config.yaml
encoder_arch: "vit"
model: "audio captioner"
dataset: "synthesized solo parts of chorales (CocoChorales)"
train_examples: 39062
gain_aug_db: 6
n_mels: 64
hop_length: 320
input: "log_mel"
spec_augment: true
win_length: 400
tokenizer: "word"
vocab_size: 56
encoder_norm: "layernorm"
encoder_norm_position: "pre"
encoder_activation: "relu"
encoder_mlp_ratio: 2
encoder_head_dim: 64
encoder_fused_qkv: true
encoder_bias: "all"
encoder_qk_norm: false
encoder_parallel_block: false
encoder_inner_norm: false
encoder_drop_path: 0.15
encoder_patch_size: [64, 2]
encoder_layers: 14
encoder_width: 192
encoder_positions: "learned"
fusion: "prefix"
decoder_width: 192
decoder_layers: 6
decoder_norm: "layernorm"
decoder_norm_position: "pre"
decoder_activation: "gelu"
decoder_mlp_ratio: 6
decoder_head_dim: 32
decoder_fused_qkv: false
decoder_bias: "all"
decoder_qk_norm: false
decoder_parallel_block: false
decoder_dropout: 0.05
decoder_inner_norm: false
decoder_kv_group_size: 2
decoder_positions: "rope"
decoder_prefix_bidirectional: false
decoder_connector: "linear"
decoder_tie_embeddings: false
init: "lecun_normal"
residual_init: "none"
optimizer: "adamw"
learning_rate: 0.0018
beta1: 0.9
beta2: 0.95
eps: 1e-06
max_grad_norm: 1.0
max_steps: 22800
batch_size: 256
epochs: 149.4
lr_schedule: "wsd_sqrt"
decay_fraction: 0.3
final_lr_fraction: 0
warmup_steps: 1140
weight_decay: 0.0
Rows from block 11 of the audio encoder, named by matrix and row number. Rows with one number belong to one attention dimension. Each number is 500 + 40 x the weight over the matrix's rms, rounded and kept within 0 to 999. All counts start at 0. Numbers have three digits each.
# v: attention query, key and value (stacked) (encoder.blocks.11.attn.qkv.weight, 576x192, the v third), inputs 128-191
# proj: attention output (encoder.blocks.11.attn.proj.weight, 192x192, transposed), outputs 128-191
v.116:487518471468543468501510538491509508506515491520464537572501502467459521532482452466498523470527492540526490537467504497461509497466471573500541505474493472525480501493502544430496444480487511
v.117:500490467515449504493457460514562506533504529488507542509532535500480517506459494450502542502452468504438471516535570439468506519466503453521528415540504493492523537491497513557498541458489516
v.118:497517493516524540545488488520575515520459473508525499475470459520519518476446497543495495501458494491515446468489565509427544522527515450449524550504496491529511455567501530449518494516462493
v.119:481517478540472523464463457507527565515508492488467562469470533482477529461464489484487529485447491508515479514482494485473493495523479510506546572491523476455538539577467518514500525511527497
v.120:487526491501449506464468506490476528539514504485507503550454503452460504478476478460526521491527468447525517559437484495511539533488523526496492478489562477527544513500473506554496456473509532
v.121:471518467537495552493468563476475483491493519540497452514481515475514511463539517508456484526544513470485531487507525502500489512494552474501463462545465525549511527514477437510509512509528560
v.122:468531512499561452523532513514527484490485493449520460514489516534470528541460531504511513570504527539480524453456529473479498518476495477538503439562464471474556476478488490459495505493490438
v.123:457514512474578536578472503482522460485535507495466427487493466440506464502487511544479509503566517527510524507500497536499553517450452499501520454462489453492570458471508514516491421521478496
v.124:465574492526510514535465505475513477490487561485547450534505467496498523485499510470552504529526471515516559488523522499501486516436483528513463465503481464470564483465494489466445504499515545
v.125:459482454457518512496545481493527487528540499490510521517491586486474472511504488484482556478521478566493529492498515464516430496432472490512548422528449545540483501440467517536521492459502550
v.126:549511489481519425416495502513479565520475487507487544492494468506482492500517493528574499508505531500557439506518487514527497478556456526474483569539476490505401524490533481576513562499501441
v.127:495505450542488521552529507498466522482540498457500465498511532523509509521495485503515522497474492555465523531527493490535513529457522521511499466516492566562434511508509524412516489458479542
v.128:484507470573452528450480527537473492468496472482432473506463461504463463514483557516469455447527480529505539571568523515581547513483536468473472494516462483485524523570468502551508570520460500
v.129:477509544498403465514457517502514537532514575514556515554491475475552520526443429489601489482414456490468448521478531435424458549511468508559503568442529498464563474441470516567506457526457532
v.130:547473579562366570486501516496510407530541505474517522442544516557452516497502516522530555505457428505407468552545474514496509451425502522542500554519442528496445457493473441550461526535537531
v.131:497515539496471538428485546454542462527474541508480538471486556447458529486477481475578438509489512522502496494472581536444430461480482535526520526447479529491546480498451533538563511470573537
v.132:469506498525598502502500459510495581441456435481553533486450508447502550471483508532436504499536585546495576482425496529533470570600484480437519493558494518438498499561530518474527509439490433
v.133:454522469523494591505544508483518384473561459469409584463514502483427462471569501494430565485511499498522498502494411483513532458470516501466523435548461491567465510501460494491498497529544484
v.134:485532488515523489509507569503518502517535518502452405531523444542458444498529502454524442519483583542577519522581504465503542470440526517518455481501424500565472561446489484506465565579498522
v.135:430535431499465484514452476483471519482586519487499520543555521535506513497516545461483524511429426453563542519548530481464497566436500514534535412496527471494531529422469486483483442471587539
v.136:485462557444347542530503485406546406568506536475527596489454541483491555560517470490524532481525379444385484540469507515486390449496525545508559555526560507462553434483493506566511472500483603
v.137:508536494514644440476463521522489591502434474429540461489433486513501481507442559493476500518553652550531575436527595515446511570600540483504516504527425557485533484557480511485506528517547452
v.138:506509518485505442456488496526534497496507516441509419509447468505503443472478593467488527496520594512480502467484559451433510493588547512571561524513479565508476422468478483486494526525578529
v.139:500488544533453542540552522442552400501555499489517487431523529521439470504497531523494540549527518527452419514540524509473545473503555475559518523505489570591459424470465423515508546532554509
v.140:515495475511536471444464483489505507463487467496454538544429532528448543547499534535501490458518497503579526516490598567570481490515529473483532461519525524531505560580469467541543536478514464
v.141:555546470481496464468413507433448569547468465506488437515359468548510552547492510440556446495587476515555540493443609592460456475521532505536503493547467516509536554496546517564518550499517496
v.142:455552478530490570473556523557466493458545511538478555540561475527517485435574524473444574535389511454556465512523458450573518506553439489446522472518504466490470502514431472498503408486561464
v.143:486518565547525466494497494535554602492478539509524478504480426468504474535441408480486475558472590511477423481495608445447481551604471501488514597514506556490465486512493518498547579540530475
v.144:526477479446646424617509571428474492520530577575603433471534523472599473504509473456492476538576581568525480435499544543436513428575570494553473459513490514524504440440523501402530534441503512
v.145:541517423508506481477420441551427489416491415486465529521444506500454515462561549537411498480522485435585600526465437483551503535481470512453509415484569434479537560535536543480431433461477418
v.146:525466471510418550446516489426471369549463487609503469435558507524433479516514557505528531503445434418444478504498497520520480422540490459486421580472504500503476504453577550495426489562522575
v.147:505534550491527547500470594473499552531516561567530495503474499461578509510466408428571438543520524564509433488430498523482488511469524485565505479522434481478446549476490473495533561448513495
v.148:493539544489471498450462496488522576491459499478493544550462502488553546533454451476551448502485527515500546536497569493479479556484499532542498502506481537500561577499491491563591545503516484
v.149:502498500536412551482474511437475427513547541451544571491503521435519513429546481507483576567574443472442464542451543560513446495541507493472541540547541512443480465486448510521527468414519516
v.150:499550449482492508567581548493525486483555502525450442490579502554479487521486531479527503502534466549517463535553521540526566462418549481484458442538481480520514533495448427512435562479465515
v.151:489529518419630421510525527487579525526495532420522433504435457465554502435565563490476447509622518555560554432504503479514549480560527458550564473505446554467475434496507488438524503485537445
v.152:495491527492562459498526562516556553527469472574526500532484509546530568503531502531563521496493500566540550465507530565494433491554492482421454489526481506436495534459497496472507524469511442
v.153:473552456541386542516523516431469481514565533585506577546532598515522545563498433471587459477428386494560445580462517539507438479405521545468474446521532461481584638485509503535532516463452512
v.154:531523467578419570491511549461501503473507510591506492475552548546501541541471443477569503508429445528507421533530473513500519492467489486486454505537494482478474570521468483503486532443461523
v.155:477530417481657426519494481522473547479505504503531500547480542518486509497562518489483526531555528582647595499467483502511506521489514516481516361561526490504505537472498471455489466429524448
v.156:485506448569612462471419419450452622489434476528564581544427497481518536498473457505380532513483530499519546513410574528477475523573464537447467437514606501522564521500505561482519524432505444
v.157:470552464488564456517542505431517575524526537517568508533472561534542603528480440514521478485483535541558583498458544548494412523465535532544469441521543559497566517487502512477600521400517459
proj.116:536490516552444523496540552506481470496519507499523435480525545505506487501516524518519477490473521462487482486477485493513487467529518458499508465479514465496483519484465500492509512502444499
proj.117:507474521417521429491495492482472513414500466560520425525469478450532511502562456567509496445444504503537508489492471456522514568518478584474485562526530440553504472450503432482497458536499527
proj.118:508503479481469504449509463500455535496528499500504508498487554532486509556477479457510469448460444493509509491494455540495452426475532517499517530492516494499504542479512528518507499503479523
proj.119:553477504464488469513556474488474490462530493531523472509500503475489453501474470511491493471467476534472575518482475500518482502493481506469481526528539477499483491532494534481518548500488505
proj.120:449453552452620529523567426511506511487435481456520444489573472526488481510498491520419539487515526551466543487587473465495495527516463479521487535542495475525533487467570446487494510540513439
proj.121:478485533494556465486501441465508502519492554453501492472480504534521538518519490499473561515540530528509485497496480502551473530492441507486494531503489504484528484487545469468509453463525503
proj.122:514497523515464477511480482520500564472498464544497526520504516483479487497467524505498460495510446475516440505516506464521496479539510499476498497514514525514478557542520511539485505496512565
proj.123:501492565504522478495542477506524591442523508476522495520541506537467505499552538463483494477495459513545494533572495432568499531495480471448520473562459505497467521478489436504484512468492491
proj.124:514463539467535489463514542481555553461485514499515527516520525520499477523513539473514502477484523514521459484511492478525500516504496447469481508540472471498466494561525487528494521476515488
proj.125:526457521488452510507491511500511510435524522539518468537490476475575501465549499545518513478477525463481494500507489414507524544549517537500527444548494483516492513438472447495484394544495519
proj.126:495512434506439489485452479532476474522494511518475528541498478512457526515449519454486506492531481500490504469511547535468546460519581505521538469472496549449480474507490519458522468502525487
proj.127:556540495544467486493481539470505413486532484553532505479474485452526573513530500576508505550500530444504494533441508495502515493487434505514470519513503458467530477485480499517533485483478484
proj.128:498474533434516480572538527521456502546491567548520514496513503485534523464499436462463539536472467554514521488430461455439468468568540483515528513494562542512459481416502491498539498514521479
proj.129:465512487462607556494499424549506507509476478469475480466507493468495507459514578467425534526545553540496558488554470449523589550501480520435507398519488460497483528539488502438488537442491486
proj.130:475508455468563412434510467513533591493476517511515489503428504479535455521521541504434505406574532537524489486472508528494466522599450534370497439535525436480477532507538495493504501429507467
proj.131:512488487456544486531401479541470516437499494513482439442540398538507479495524527461487577504545510534501544520482466462534465544526456468451507527551463444471487501515553499473440476496499533
proj.132:510489535469477486528447528456554425522539507586377492464500488557524495467533470452543450512473463473483412544540470500484521482415502530497448481388544497484494514414480460537478511531494583
proj.133:533463472502491468423494531462523511519489504517573462482471508471523479624497558475513432426508485440533533503475575578507454489546533470497447547484548560489546499511592505532531489507466504
proj.134:513490433444468495498543518529427506556436544459574598522511521402481521512454478561434562478502489494468549526446505547510425504525472492471521531509536466454500510535536539490525472416505498
proj.135:529501570464548508471578480545510485550409465516519518545539444469477541498525525551535487472521512563496511507560511492536516450535478433509511575523445517481479483566533490519535589469494485
proj.136:447491516608590496419440523513543564371554448501489424495499449549514445548492534455493472535475565544555493453493481497473541543503476455459456441529428494526473521542530454488505582467563441
proj.137:512512501504382555597500600474476454517554526535444543443546489517505535461473426479513565547468414501511467557461427474578485505393446495463506533429535412452483494485448481488472445496543583
proj.138:522498479494505477505523530476472492474532541503478528515546476498523510494477487443515488449482487465512492515510471546571493508394478467444476519516474377499500541507502503491476465487477486
proj.139:507476433503490413413465504522448512473509505473529525545481508471536486580523530517500511435533524473519505486468461586544415547555476498418470506531479439450463548568541528506518464511532550
proj.140:524467505471494506535523516487496523536482545467459497459508471519531490471520444451536523522428486527512497514463448467449474453500477456526539529411506504508474468406497526482514475538501479
proj.141:467448526484421529599592558537493469485587538468412558498592451489489390460465441521508538560410531523460516497572423465505469489453499491453566540492477483491417448503440519440522448491522499
proj.142:534479507460557508492463411478539503559484428512548489460489512449505563519485557526475559381575521555459517465531503506401507461463446425615527510483513479546532482479551532568514518501451416
proj.143:475428468438520427526483475487482426520561455509420516480506557461511501475524594417466551458513480473443582502540388462528523534516505499530529404456523443503498501441559564501469425431501527
proj.144:469515507569394492438483494454445496409505493448479487572512455543455463506462487536531505489443411433500500589458475463515456582454481537495519589531428445451484505560414512490440372542506543
proj.145:534502533535510524588493512450547467558438560540540447493580502579478548558442411448580453576476541499479400448550535494449488429433562453605523528454483606539477431484522431488527597515451463
proj.146:511580543566540418499452549506555518445580508408503447547493463509478440509466497514404464509571561558581515506482514488517490539482578527546525385533470555521492515540516488454538442460525465
proj.147:462435477462457488496503474523472461419482446487473480476538506525452464503559586519429556443413474439498530499566540428501489548500508526449450552491463474496540519489492528528470428513515561
proj.148:483452549435536539548529490525495467559462495498454530439524461476535525427544520509496547497509533587451492500532468428474547519558470497460535465488522430484451461436458466492453473476506493
proj.149:475497501471594466500467460473506517453509419555451441452501486548576427561475564508470472480506497475523441452529448482467479484475481492438454527487418497474510494496572436504451551557538543
proj.150:489454450502489514441517475523445554496435487423542546533438531456471512545493455604509518499461510452506571514380560506447435500593473574486480586519503546472510494510483540500550474542540456
proj.151:475508472512413589491471511431411456451519528551496538489553513509477512536440474516547479510423410486500489573521501540547464523406456510451460558508449442523501508496491515515495464526469538
proj.152:492480515536436498500414454521502455493538492428484547466501523481494414465504443495515542476518509488464469549442479424416572512518531477552508498454512497546504446537415534524484501501542526
proj.153:531455555449560513462545483556513515506420467392513478442482470469454453517496480496454529538525597515465520457557513441438529471593487488534541540522487593540450431559465453503531513545466450
proj.154:503471503472579484451502468544505492536497491466496435516439491491476447578530565510450541502513502502498528460519495439415423477571519511539477460470558576525514491538510540470514485518517508
proj.155:456482544485405594494556509481532484572415534517510502464544536507471549497406407506523464463418473452434454560528519492534549489487485445576506704448497514534527492504526473541498547556490489
proj.156:529506585482438489542558583528567389580503486505408471455547410543496518475468530439567403532527533491495451502556474491567497440427525443547491560428468549454472454465490443472512521553483529
proj.157:468455639528462523475482518526540436514446510484454489462527423512494508468556530474521516525464524487416467514523456450506553513529430494453506596494477494487452471521448515516453540535543510