{"model": "audio captioner", "dataset": "synthesized solo parts of chorales (CocoChorales)", "train_examples": 39062, "gain_aug_db": 6, "n_mels": 64, "hop_length": 320, "input": "log_mel", "spec_augment": true, "win_length": 400, "tokenizer": "word", "vocab_size": 56, "encoder_arch": "vit", "encoder_norm": "layernorm", "encoder_norm_position": "pre", "encoder_activation": "relu", "encoder_mlp_ratio": 2, "encoder_head_dim": 64, "encoder_fused_qkv": true, "encoder_bias": "all", "encoder_qk_norm": false, "encoder_parallel_block": false, "encoder_inner_norm": false, "encoder_drop_path": 0.15, "encoder_patch_size": [64, 2], "encoder_layers": 14, "encoder_width": 192, "encoder_positions": "learned", "fusion": "prefix", "decoder_width": 192, "decoder_layers": 6, "decoder_norm": "layernorm", "decoder_norm_position": "pre", "decoder_activation": "gelu", "decoder_mlp_ratio": 6, "decoder_head_dim": 32, "decoder_fused_qkv": false, "decoder_bias": "all", "decoder_qk_norm": false, "decoder_parallel_block": false, "decoder_dropout": 0.05, "decoder_inner_norm": false, "decoder_kv_group_size": 2, "decoder_positions": "rope", "decoder_prefix_bidirectional": false, "decoder_connector": "linear", "decoder_tie_embeddings": false, "init": "lecun_normal", "residual_init": "none", "optimizer": "adamw", "lr": 0.0018, "beta1": 0.9, "beta2": 0.95, "eps": 1e-06, "grad_clip": 1.0, "steps": 22800, "batch_size": 256, "epochs": 149.4, "lr_schedule": "wsd_sqrt", "decay_fraction": 0.3, "final_lr_fraction": 0, "warmup_steps": 1140, "weight_decay": 0.0}
Rows from block 11 of the audio encoder of a small audio captioner, named by matrix and row number. Rows with one number belong to one neuron. Each number is 128 + 24 x the weight over its row's rms, rounded and kept within 0 to 255. All counts start at 0. Numbers have three digits each.
Before each neuron's rows are labels from the 100 clips, of 14848, where the neuron reaches its highest value: "strongest on" is what is common among them. Only what is clearly more common there than usual is listed. The data: synthesized solo parts of chorales (CocoChorales). In brackets: how many of the 100.
# fc1: MLP up (encoder.blocks.11.mlp.fc1.weight, 384x192), inputs 0-47
# fc2: MLP down (encoder.blocks.11.mlp.fc2.weight, 192x384, transposed), outputs 0-47

strongest on: note F4 (100); horn (52); note G4 (27); note E4 (25)
fc1.207:126098120092152132129126150129114138124107150168151141134129104151113145120113107114157104151119138147101121117108127152102127116123129157176084
fc2.207:094165137163121131145129120122121123127145144110095103141123123127103131123106126154146166184139121141128123145139130102117140136165157131128139

strongest on: note D#5 (100); violin (100); note F5 (49)
fc1.212:135126119123124179126150132095127110133170138123109139179104159115119133059132095143083139101150136174120115122071110151190129153141122112155096
fc2.212:131131136151109118140133126174104101094144129133115110117166139140109118119065105126146090087105139167138132085164124156075079193096108126147153

strongest on: note F5 (77); note G5 (43); violin (41); note D#5 (36)
fc1.90:133097135095154161141142154153067137129118141172127103147128107151080114092122087142147117117125139148112143099124143145104136169101101130168117
fc2.90:105154122140132158141155100134128143108149126154093127134121092126114105115099125129143142167129132142126097150108118134123127108168164155130110

strongest on: note F3 (100); cello (68); note A#3 (44); note D#3 (38)
fc1.261:163133140154122135135120107122137123132141124100157115109113172035118146106134125106147125108133116142137183080138100129184128122159144099142121
fc2.261:164131142135179087194122112137153134144146141137103086108130171116119155155119084116121137145150172147196175142129113083159104127108101095087141

strongest on: note F4 (100); note D#4 (32); viola (31); horn (28)
fc1.102:135123097106150135138135145111100134095134135155134116155117097138098137089114113141152122140118128140094140123107131171113137144118131145173105
fc2.102:100138117136140138143151139122132156129141131146104136134129099122099113111113134144133136156118124138123090147113126121117125121162169153142127

strongest on: note F5 (100); note D#5 (84); violin (81)
fc1.383:106154091113180142150128151139109167132121182159098113140147108125136105082086115142128133088127123148093159150127132117141130157115157134121134
fc2.383:103153120125131165161147133153120146106142134139097118144148134087128073101099124137130125148114124150104111096125098109106120129140131159133111

strongest on: note D#3 (100); bassoon (80); note A#3 (44); note G#3 (39)
fc1.101:100114086136150103129143136152089188138108145135113135128109110135149098123137123137130113094126115148111096147119124122116114104147151145174184
fc2.101:138148133158106136168154169143089160131144125148109106119113132148102091089123106112107125129088116145085089120131142098146074117146148156147146

strongest on: note F5 (100); flute (57); note G5 (56); note D#5 (48)
fc1.46:108158114096171080148126183106074135132102150124117127167108104135121111089112135123090117105113095172078128115120147129113121165092107160121078
fc2.46:111163138125143110112148106136163141115156119146099139172123133090101110108058097107125107163169134131122097112140081140098109124150160114119104

strongest on: note F4 (100); clarinet (90); note D#4 (48); note E4 (29)
fc1.152:163130119109113104117150132106130133127102136156151135124127092152083175122132084118151113155121140132110118118081158177115113117127119153174084
fc2.152:111143149160103110146150127108131155154128123128108120096130109157099144130123124162152179180098090132120091133123182118121100096158163165166127

strongest on: cello (100); note D4 (81); note D#4 (43); note C4 (39)
fc1.68:142158099108098117162146127142102116122121109111082107156121140108141136118139158072101120153133103177110182147140159128133120146098112121114102
fc2.68:148161131110142104160157150126154141099130070107089097148147130099130124136129138166103105119152090139137116110129138092123134171108123166113139

strongest on: cello (100); note D4 (76); note C4 (65); note D#4 (41)
fc1.297:170128128123127109146158129139102139123121113108135122152082126122112120113146160063097118103132130200108147116159171122116112140119093160107142
fc2.297:133169119124154111127134145157110147124144088131103134181082100062185099131103112094099107150138130146101116133108102107095133154150148167078134

strongest on: flute (100); note G5 (54); note F5 (40); note G#5 (26)
fc1.91:115155109107101130123131095112123106124111105109093110138145124101150157125108148109088120128134077142094171141128170132112122166066136170144123
fc2.91:126160128135117097147113107131137134093120069093098101170117129080170141149139127134070096152152097122106117146117139114128155143128130166131165

strongest on: note D4 (100); viola (49); note E4 (47); trombone (39)
fc1.107:170107128142107126140138116116095134129147147121128137130106141164108164138144150122098151127112094143081117150148149142111116130121130133109183
fc2.107:150122127160150116147101130110116136136137134116137109137093151145157154173135119105128147167141121089128098161106120094162126124127141153103160

strongest on: cello (91); note D3 (83); note A3 (55); note D4 (35)
fc1.130:131124123160124159113144154130120124126133115116152130109126141111126164113156108076134118120148102151105171124129131135116103106146144127171138
fc2.130:128160148153141128164116123129112147142164126134152102127092173124120116123089105098155109124140186119125129148105118113169083114123157121128129

strongest on: note E3 (99); tuba (71); note F#3 (49); note G#3 (41)
fc1.89:134104131110135110153114152125122124121104145123162131089119143145129087131144126125166101132156117140159111106123106116127137100128124087133146
fc2.89:115098132112151114143107123134149125107146132130099114116164171140114123108127116148127107116134117110181139127175119108137059147096112100096080

strongest on: note E3 (96); bassoon (70); note A3 (39); note F#3 (31)
fc1.232:113139112122119120136108144179131159130150122126135118097110131140139127134107058134162129101145134143130159098109107099121120085116065067146138
fc2.232:124139135123158166161105088177132153100190102135088099138115162089154105146125075136161122129148146123122130131166086143131082143087097128125123

strongest on: note B4 (100); horn (78); note C#5 (27)
fc1.339:142159114161135111117159095130142103135169159183113182137126136138112133120129084108058179112120119114079119154121113123119122112107115127115126
fc2.339:100183141180116141126152113127149135139158153160111177144114151087123131126071088098107163127093135115108098145111122129132106089106138149127091

strongest on: note B4 (100); horn (37); violin (35); note C#5 (32)
fc1.272:120141107174157124135171122094112179137174108152134151127104123114126131135104108091118167078116109138106103134106143119142048147089126103153119
fc2.272:151125158080160097149124112135124165158160105138119108132088155092112105148116085143163126091150150134161138110136114112128097165106096101073114

strongest on: note F3 (100); bassoon (50); cello (49); note A#3 (49)
fc1.301:147127111134124131149118143123138156132119126122164147092124140061162135099126141124119118103141088145119127112139085107140126111161169088127135
fc2.301:172143142129143093156122124102149129164123150087097112129146149118109157144146120138115126180127154144184162119136124105128133153145118125074155

strongest on: note F3 (100); note A#3 (75); cello (63); note C4 (50)
fc1.279:127133125114119123135129121123145117113113104126172145114122139069178132117122166107123112128152082126139120111127081154142130126158174106111131
fc2.279:150116133124138082156191138089162168158126134105084128119151123116094143107138125120117128159124145134172137121131140112123097118173126139081157

strongest on: note B4 (72); flute (49); note C#5 (46); oboe (33)
fc1.213:160117090148115142087158101110141118139114138156090172125150140117132123092111105112073153100126115109121132132111129145166123096081122149151087
fc2.213:083163138128089155115113098141127137152105115101109148131143130104096112151074125095139131165124146144147135161127099094100124085156165156115117

strongest on: cello (100); note C4 (63); note D4 (61); note B3 (55)
fc1.49:144126079138140105132147133153096130124151114123112132150066132114115123134138127047102148134130136178091113128158157107119132140121130144116154
fc2.49:130158143144148125140140133157125173125160083119088117168072127078160090155152105123109076113159124130124155142098091106110154150139139152090147

strongest on: note D#5 (100); violin (93); note F5 (65)
fc1.125:137124124113120152164130128152124143094156119141125176131107170075093122089157133111122111105127107123127139100122125151102130153094095131112129
fc2.125:124171144135102135163113094141115158134192108086105122149156163118124097103100113168157108148117108135130113121151127090090130159129148150112097

strongest on: note B4 (100); violin (40); horn (39); note C#5 (28)
fc1.7:131144116166121125121137105137133111126157175189107179131133134143105130117117087117070169116127148112087106162130110139119129115093142109123141
fc2.7:094175145190120140124158115131156138138172146154111165146115146092115120149064094098116174137101142120110107143116112118127112091123141139109093

strongest on: note G5 (98); violin (84); note A5 (29)
fc1.230:122134087127177135129140119141136115122122145123099114138131107151167146106121117126067156147132164131144134172110113158145106167132113103114150
fc2.230:121149156151117107141122117139185110127183150090097127135137119140099145138109128161119155178107120144159099133145153121115109159166142131095134

strongest on: note D#5 (69); oboe (64); note F5 (52); note E5 (32)
fc1.81:140083120152111195121123132138119116126136172156146158112141127162109125028136080138166112132116176110138115116153150155118127127104142109148126
fc2.81:113109145137117132131115121132121116083140157122122133117120094160100143082141134167144084133123149133155128125152141088095116174160146100103135

strongest on: flute (100); note G5 (52); note F5 (34); note D#5 (26)
fc1.253:118129140120126133126121087109130099128114122122083109137137147087171156083111104134090126108152103157124157125139161108143121179056138143166139
fc2.253:118157140153089113144119130116122128115163062087106116173121151110111153147128126135079115137125082134116105159114137113112124154118128156140122

strongest on: note D#5 (82); violin (60); note F5 (59)
fc1.377:115101141097094162159118135146134129122145148118135182111108161116127164105174135134132125115119126127124132085163104162102122157134112150105095
fc2.377:133140115105088152137089102123108146103170108091122152153158133121106091123126136159133107163074066119127093121158115128068142145152164170119115

strongest on: note G5 (99); violin (71); note F5 (32)
fc1.215:146141109135189164114106113147134116096140123160087114154154125117148113101097156124125133102118142153132104143160092134147114165122129102113132
fc2.215:096131126111119178160105139149136113101130138090122101122166167097130117114116159152140117153150125167163154119150116106122075162122097103108146

strongest on: note F4 (100); note D#4 (58); note D4 (32); horn (27)
fc1.364:130109115121133122093169128108152127128069132140127129140116107131091156121086115102150125155156140123119132128099134150141128098143164157180100
fc2.364:121161168147106144148132121125121150131142103090078108143122121129101120137118096147165151147123134136135132119122121112110109138161143137128130

strongest on: note D4 (99); clarinet (87); note D#4 (33); note C#4 (32)
fc1.157:148118122128147123128166149097123159152077134148143135108132106182092162132131141117123167138103120127102111156118175131133129107124157152158142
fc2.157:153148158151134085155135140076143144173125137110131094120127122159119160139106100129140171169130111116135106136112151117130092145147138138120137

strongest on: note G5 (100); violin (40); flute (34); note G#5 (25)
fc1.142:101134106123158165127152130110130097107081154113079080151135089140129157081140116131093155137133181157131182166143137154172122162114144116130181
fc2.142:136127126111115138136137118120161131129129098092070114166167133123097167108116137139124148147162118131161124148129134110123113160143125129093090

strongest on: note A#3 (100); note A3 (30); cello (30); note C4 (29)
fc1.336:141136113128178101113141107181087122128105145119085097128092143143152120148142146125100169138126147122129124130115164096146134123114103121127161
fc2.336:136137137157108129190139113157100157149153120118095098093138133142101089113133134161147171125166131149161144134176140074146098124148101127126119

strongest on: cello (95); note D4 (69); note C4 (55); note D#4 (48)
fc1.283:183150074131135099152124131145111119120135115119129127139111120108136129097162163069074127148134121172072116103154182127128120145115117148077126
fc2.283:137157129139163111142151144137126174108149094120093118154090115093144140117143097138091107136136122151120145114123132116086132157156123129107124

strongest on: note D#5 (100); violin (100); note F5 (68)
fc1.303:174139127101148160132129139152094153087166151102106157173115133165099142105160125077138099145120169133141114129126134139146109162127117161131113
fc2.303:151128114124124179150101094151143115138139163162127107144155128136116093116162124103146107115146153111111164153140128145096153153141128115120138

strongest on: note D4 (100); note C#4 (44); cello (42); viola (31)
fc1.0:144116140134136118108121165094090135148134111103154141132097117159156141132123158109119080120129117127095101178161119124125138126127177146092152
fc2.0:150098131132162144140088123117109119128125119111139088120110139148150168163138138131128138178125148105120124184136119098168119117130143132120156

strongest on: note F3 (100); tuba (92); note A#3 (48); note G3 (35)
fc1.30:119126107131161121168151164111136145108128106153179135101118124077132162091116116071100124103152093170106177121095098150130117128152152110139141
fc2.30:133146131123124092171156180094134165127148128096121115150098101121113138121154087092123091138103153134174161132067123092112106115152120135104105

strongest on: note B4 (100); horn (43)
fc1.331:151154142176126150108154129126132118138155143168141157109103146110127151143101082088083161111125108110069127121150118152131120108132127147149123
fc2.331:110155168190098133122133106128158117172159127141114177136116141087105136156081107122121177115116137108125109137125139143121105106128106142126094

strongest on: cello (100); note A#3 (59); note C4 (59); note D4 (54)
fc1.180:162122112147131093144145143149107143116132121127106117152047121108115118106143140066080137122150131185061141116134169122147091159123110163114133
fc2.180:146163140124154096158137140152100148094162085097087105160076139095142103119123115130106076138144111158116117113146101090104135180157131168103141

strongest on: note B4 (100); horn (77); note C#5 (31); note F#4 (25)
fc1.329:118170105140157151116115107135143130126151139157119171164130156090135127125111114113101152095143146126072126161133099104120113103089132131141141
fc2.329:099179133176105126117135101129145102150160139130125153145122126093127142153074124104126192137094134124141131138130139116116092090142132132074075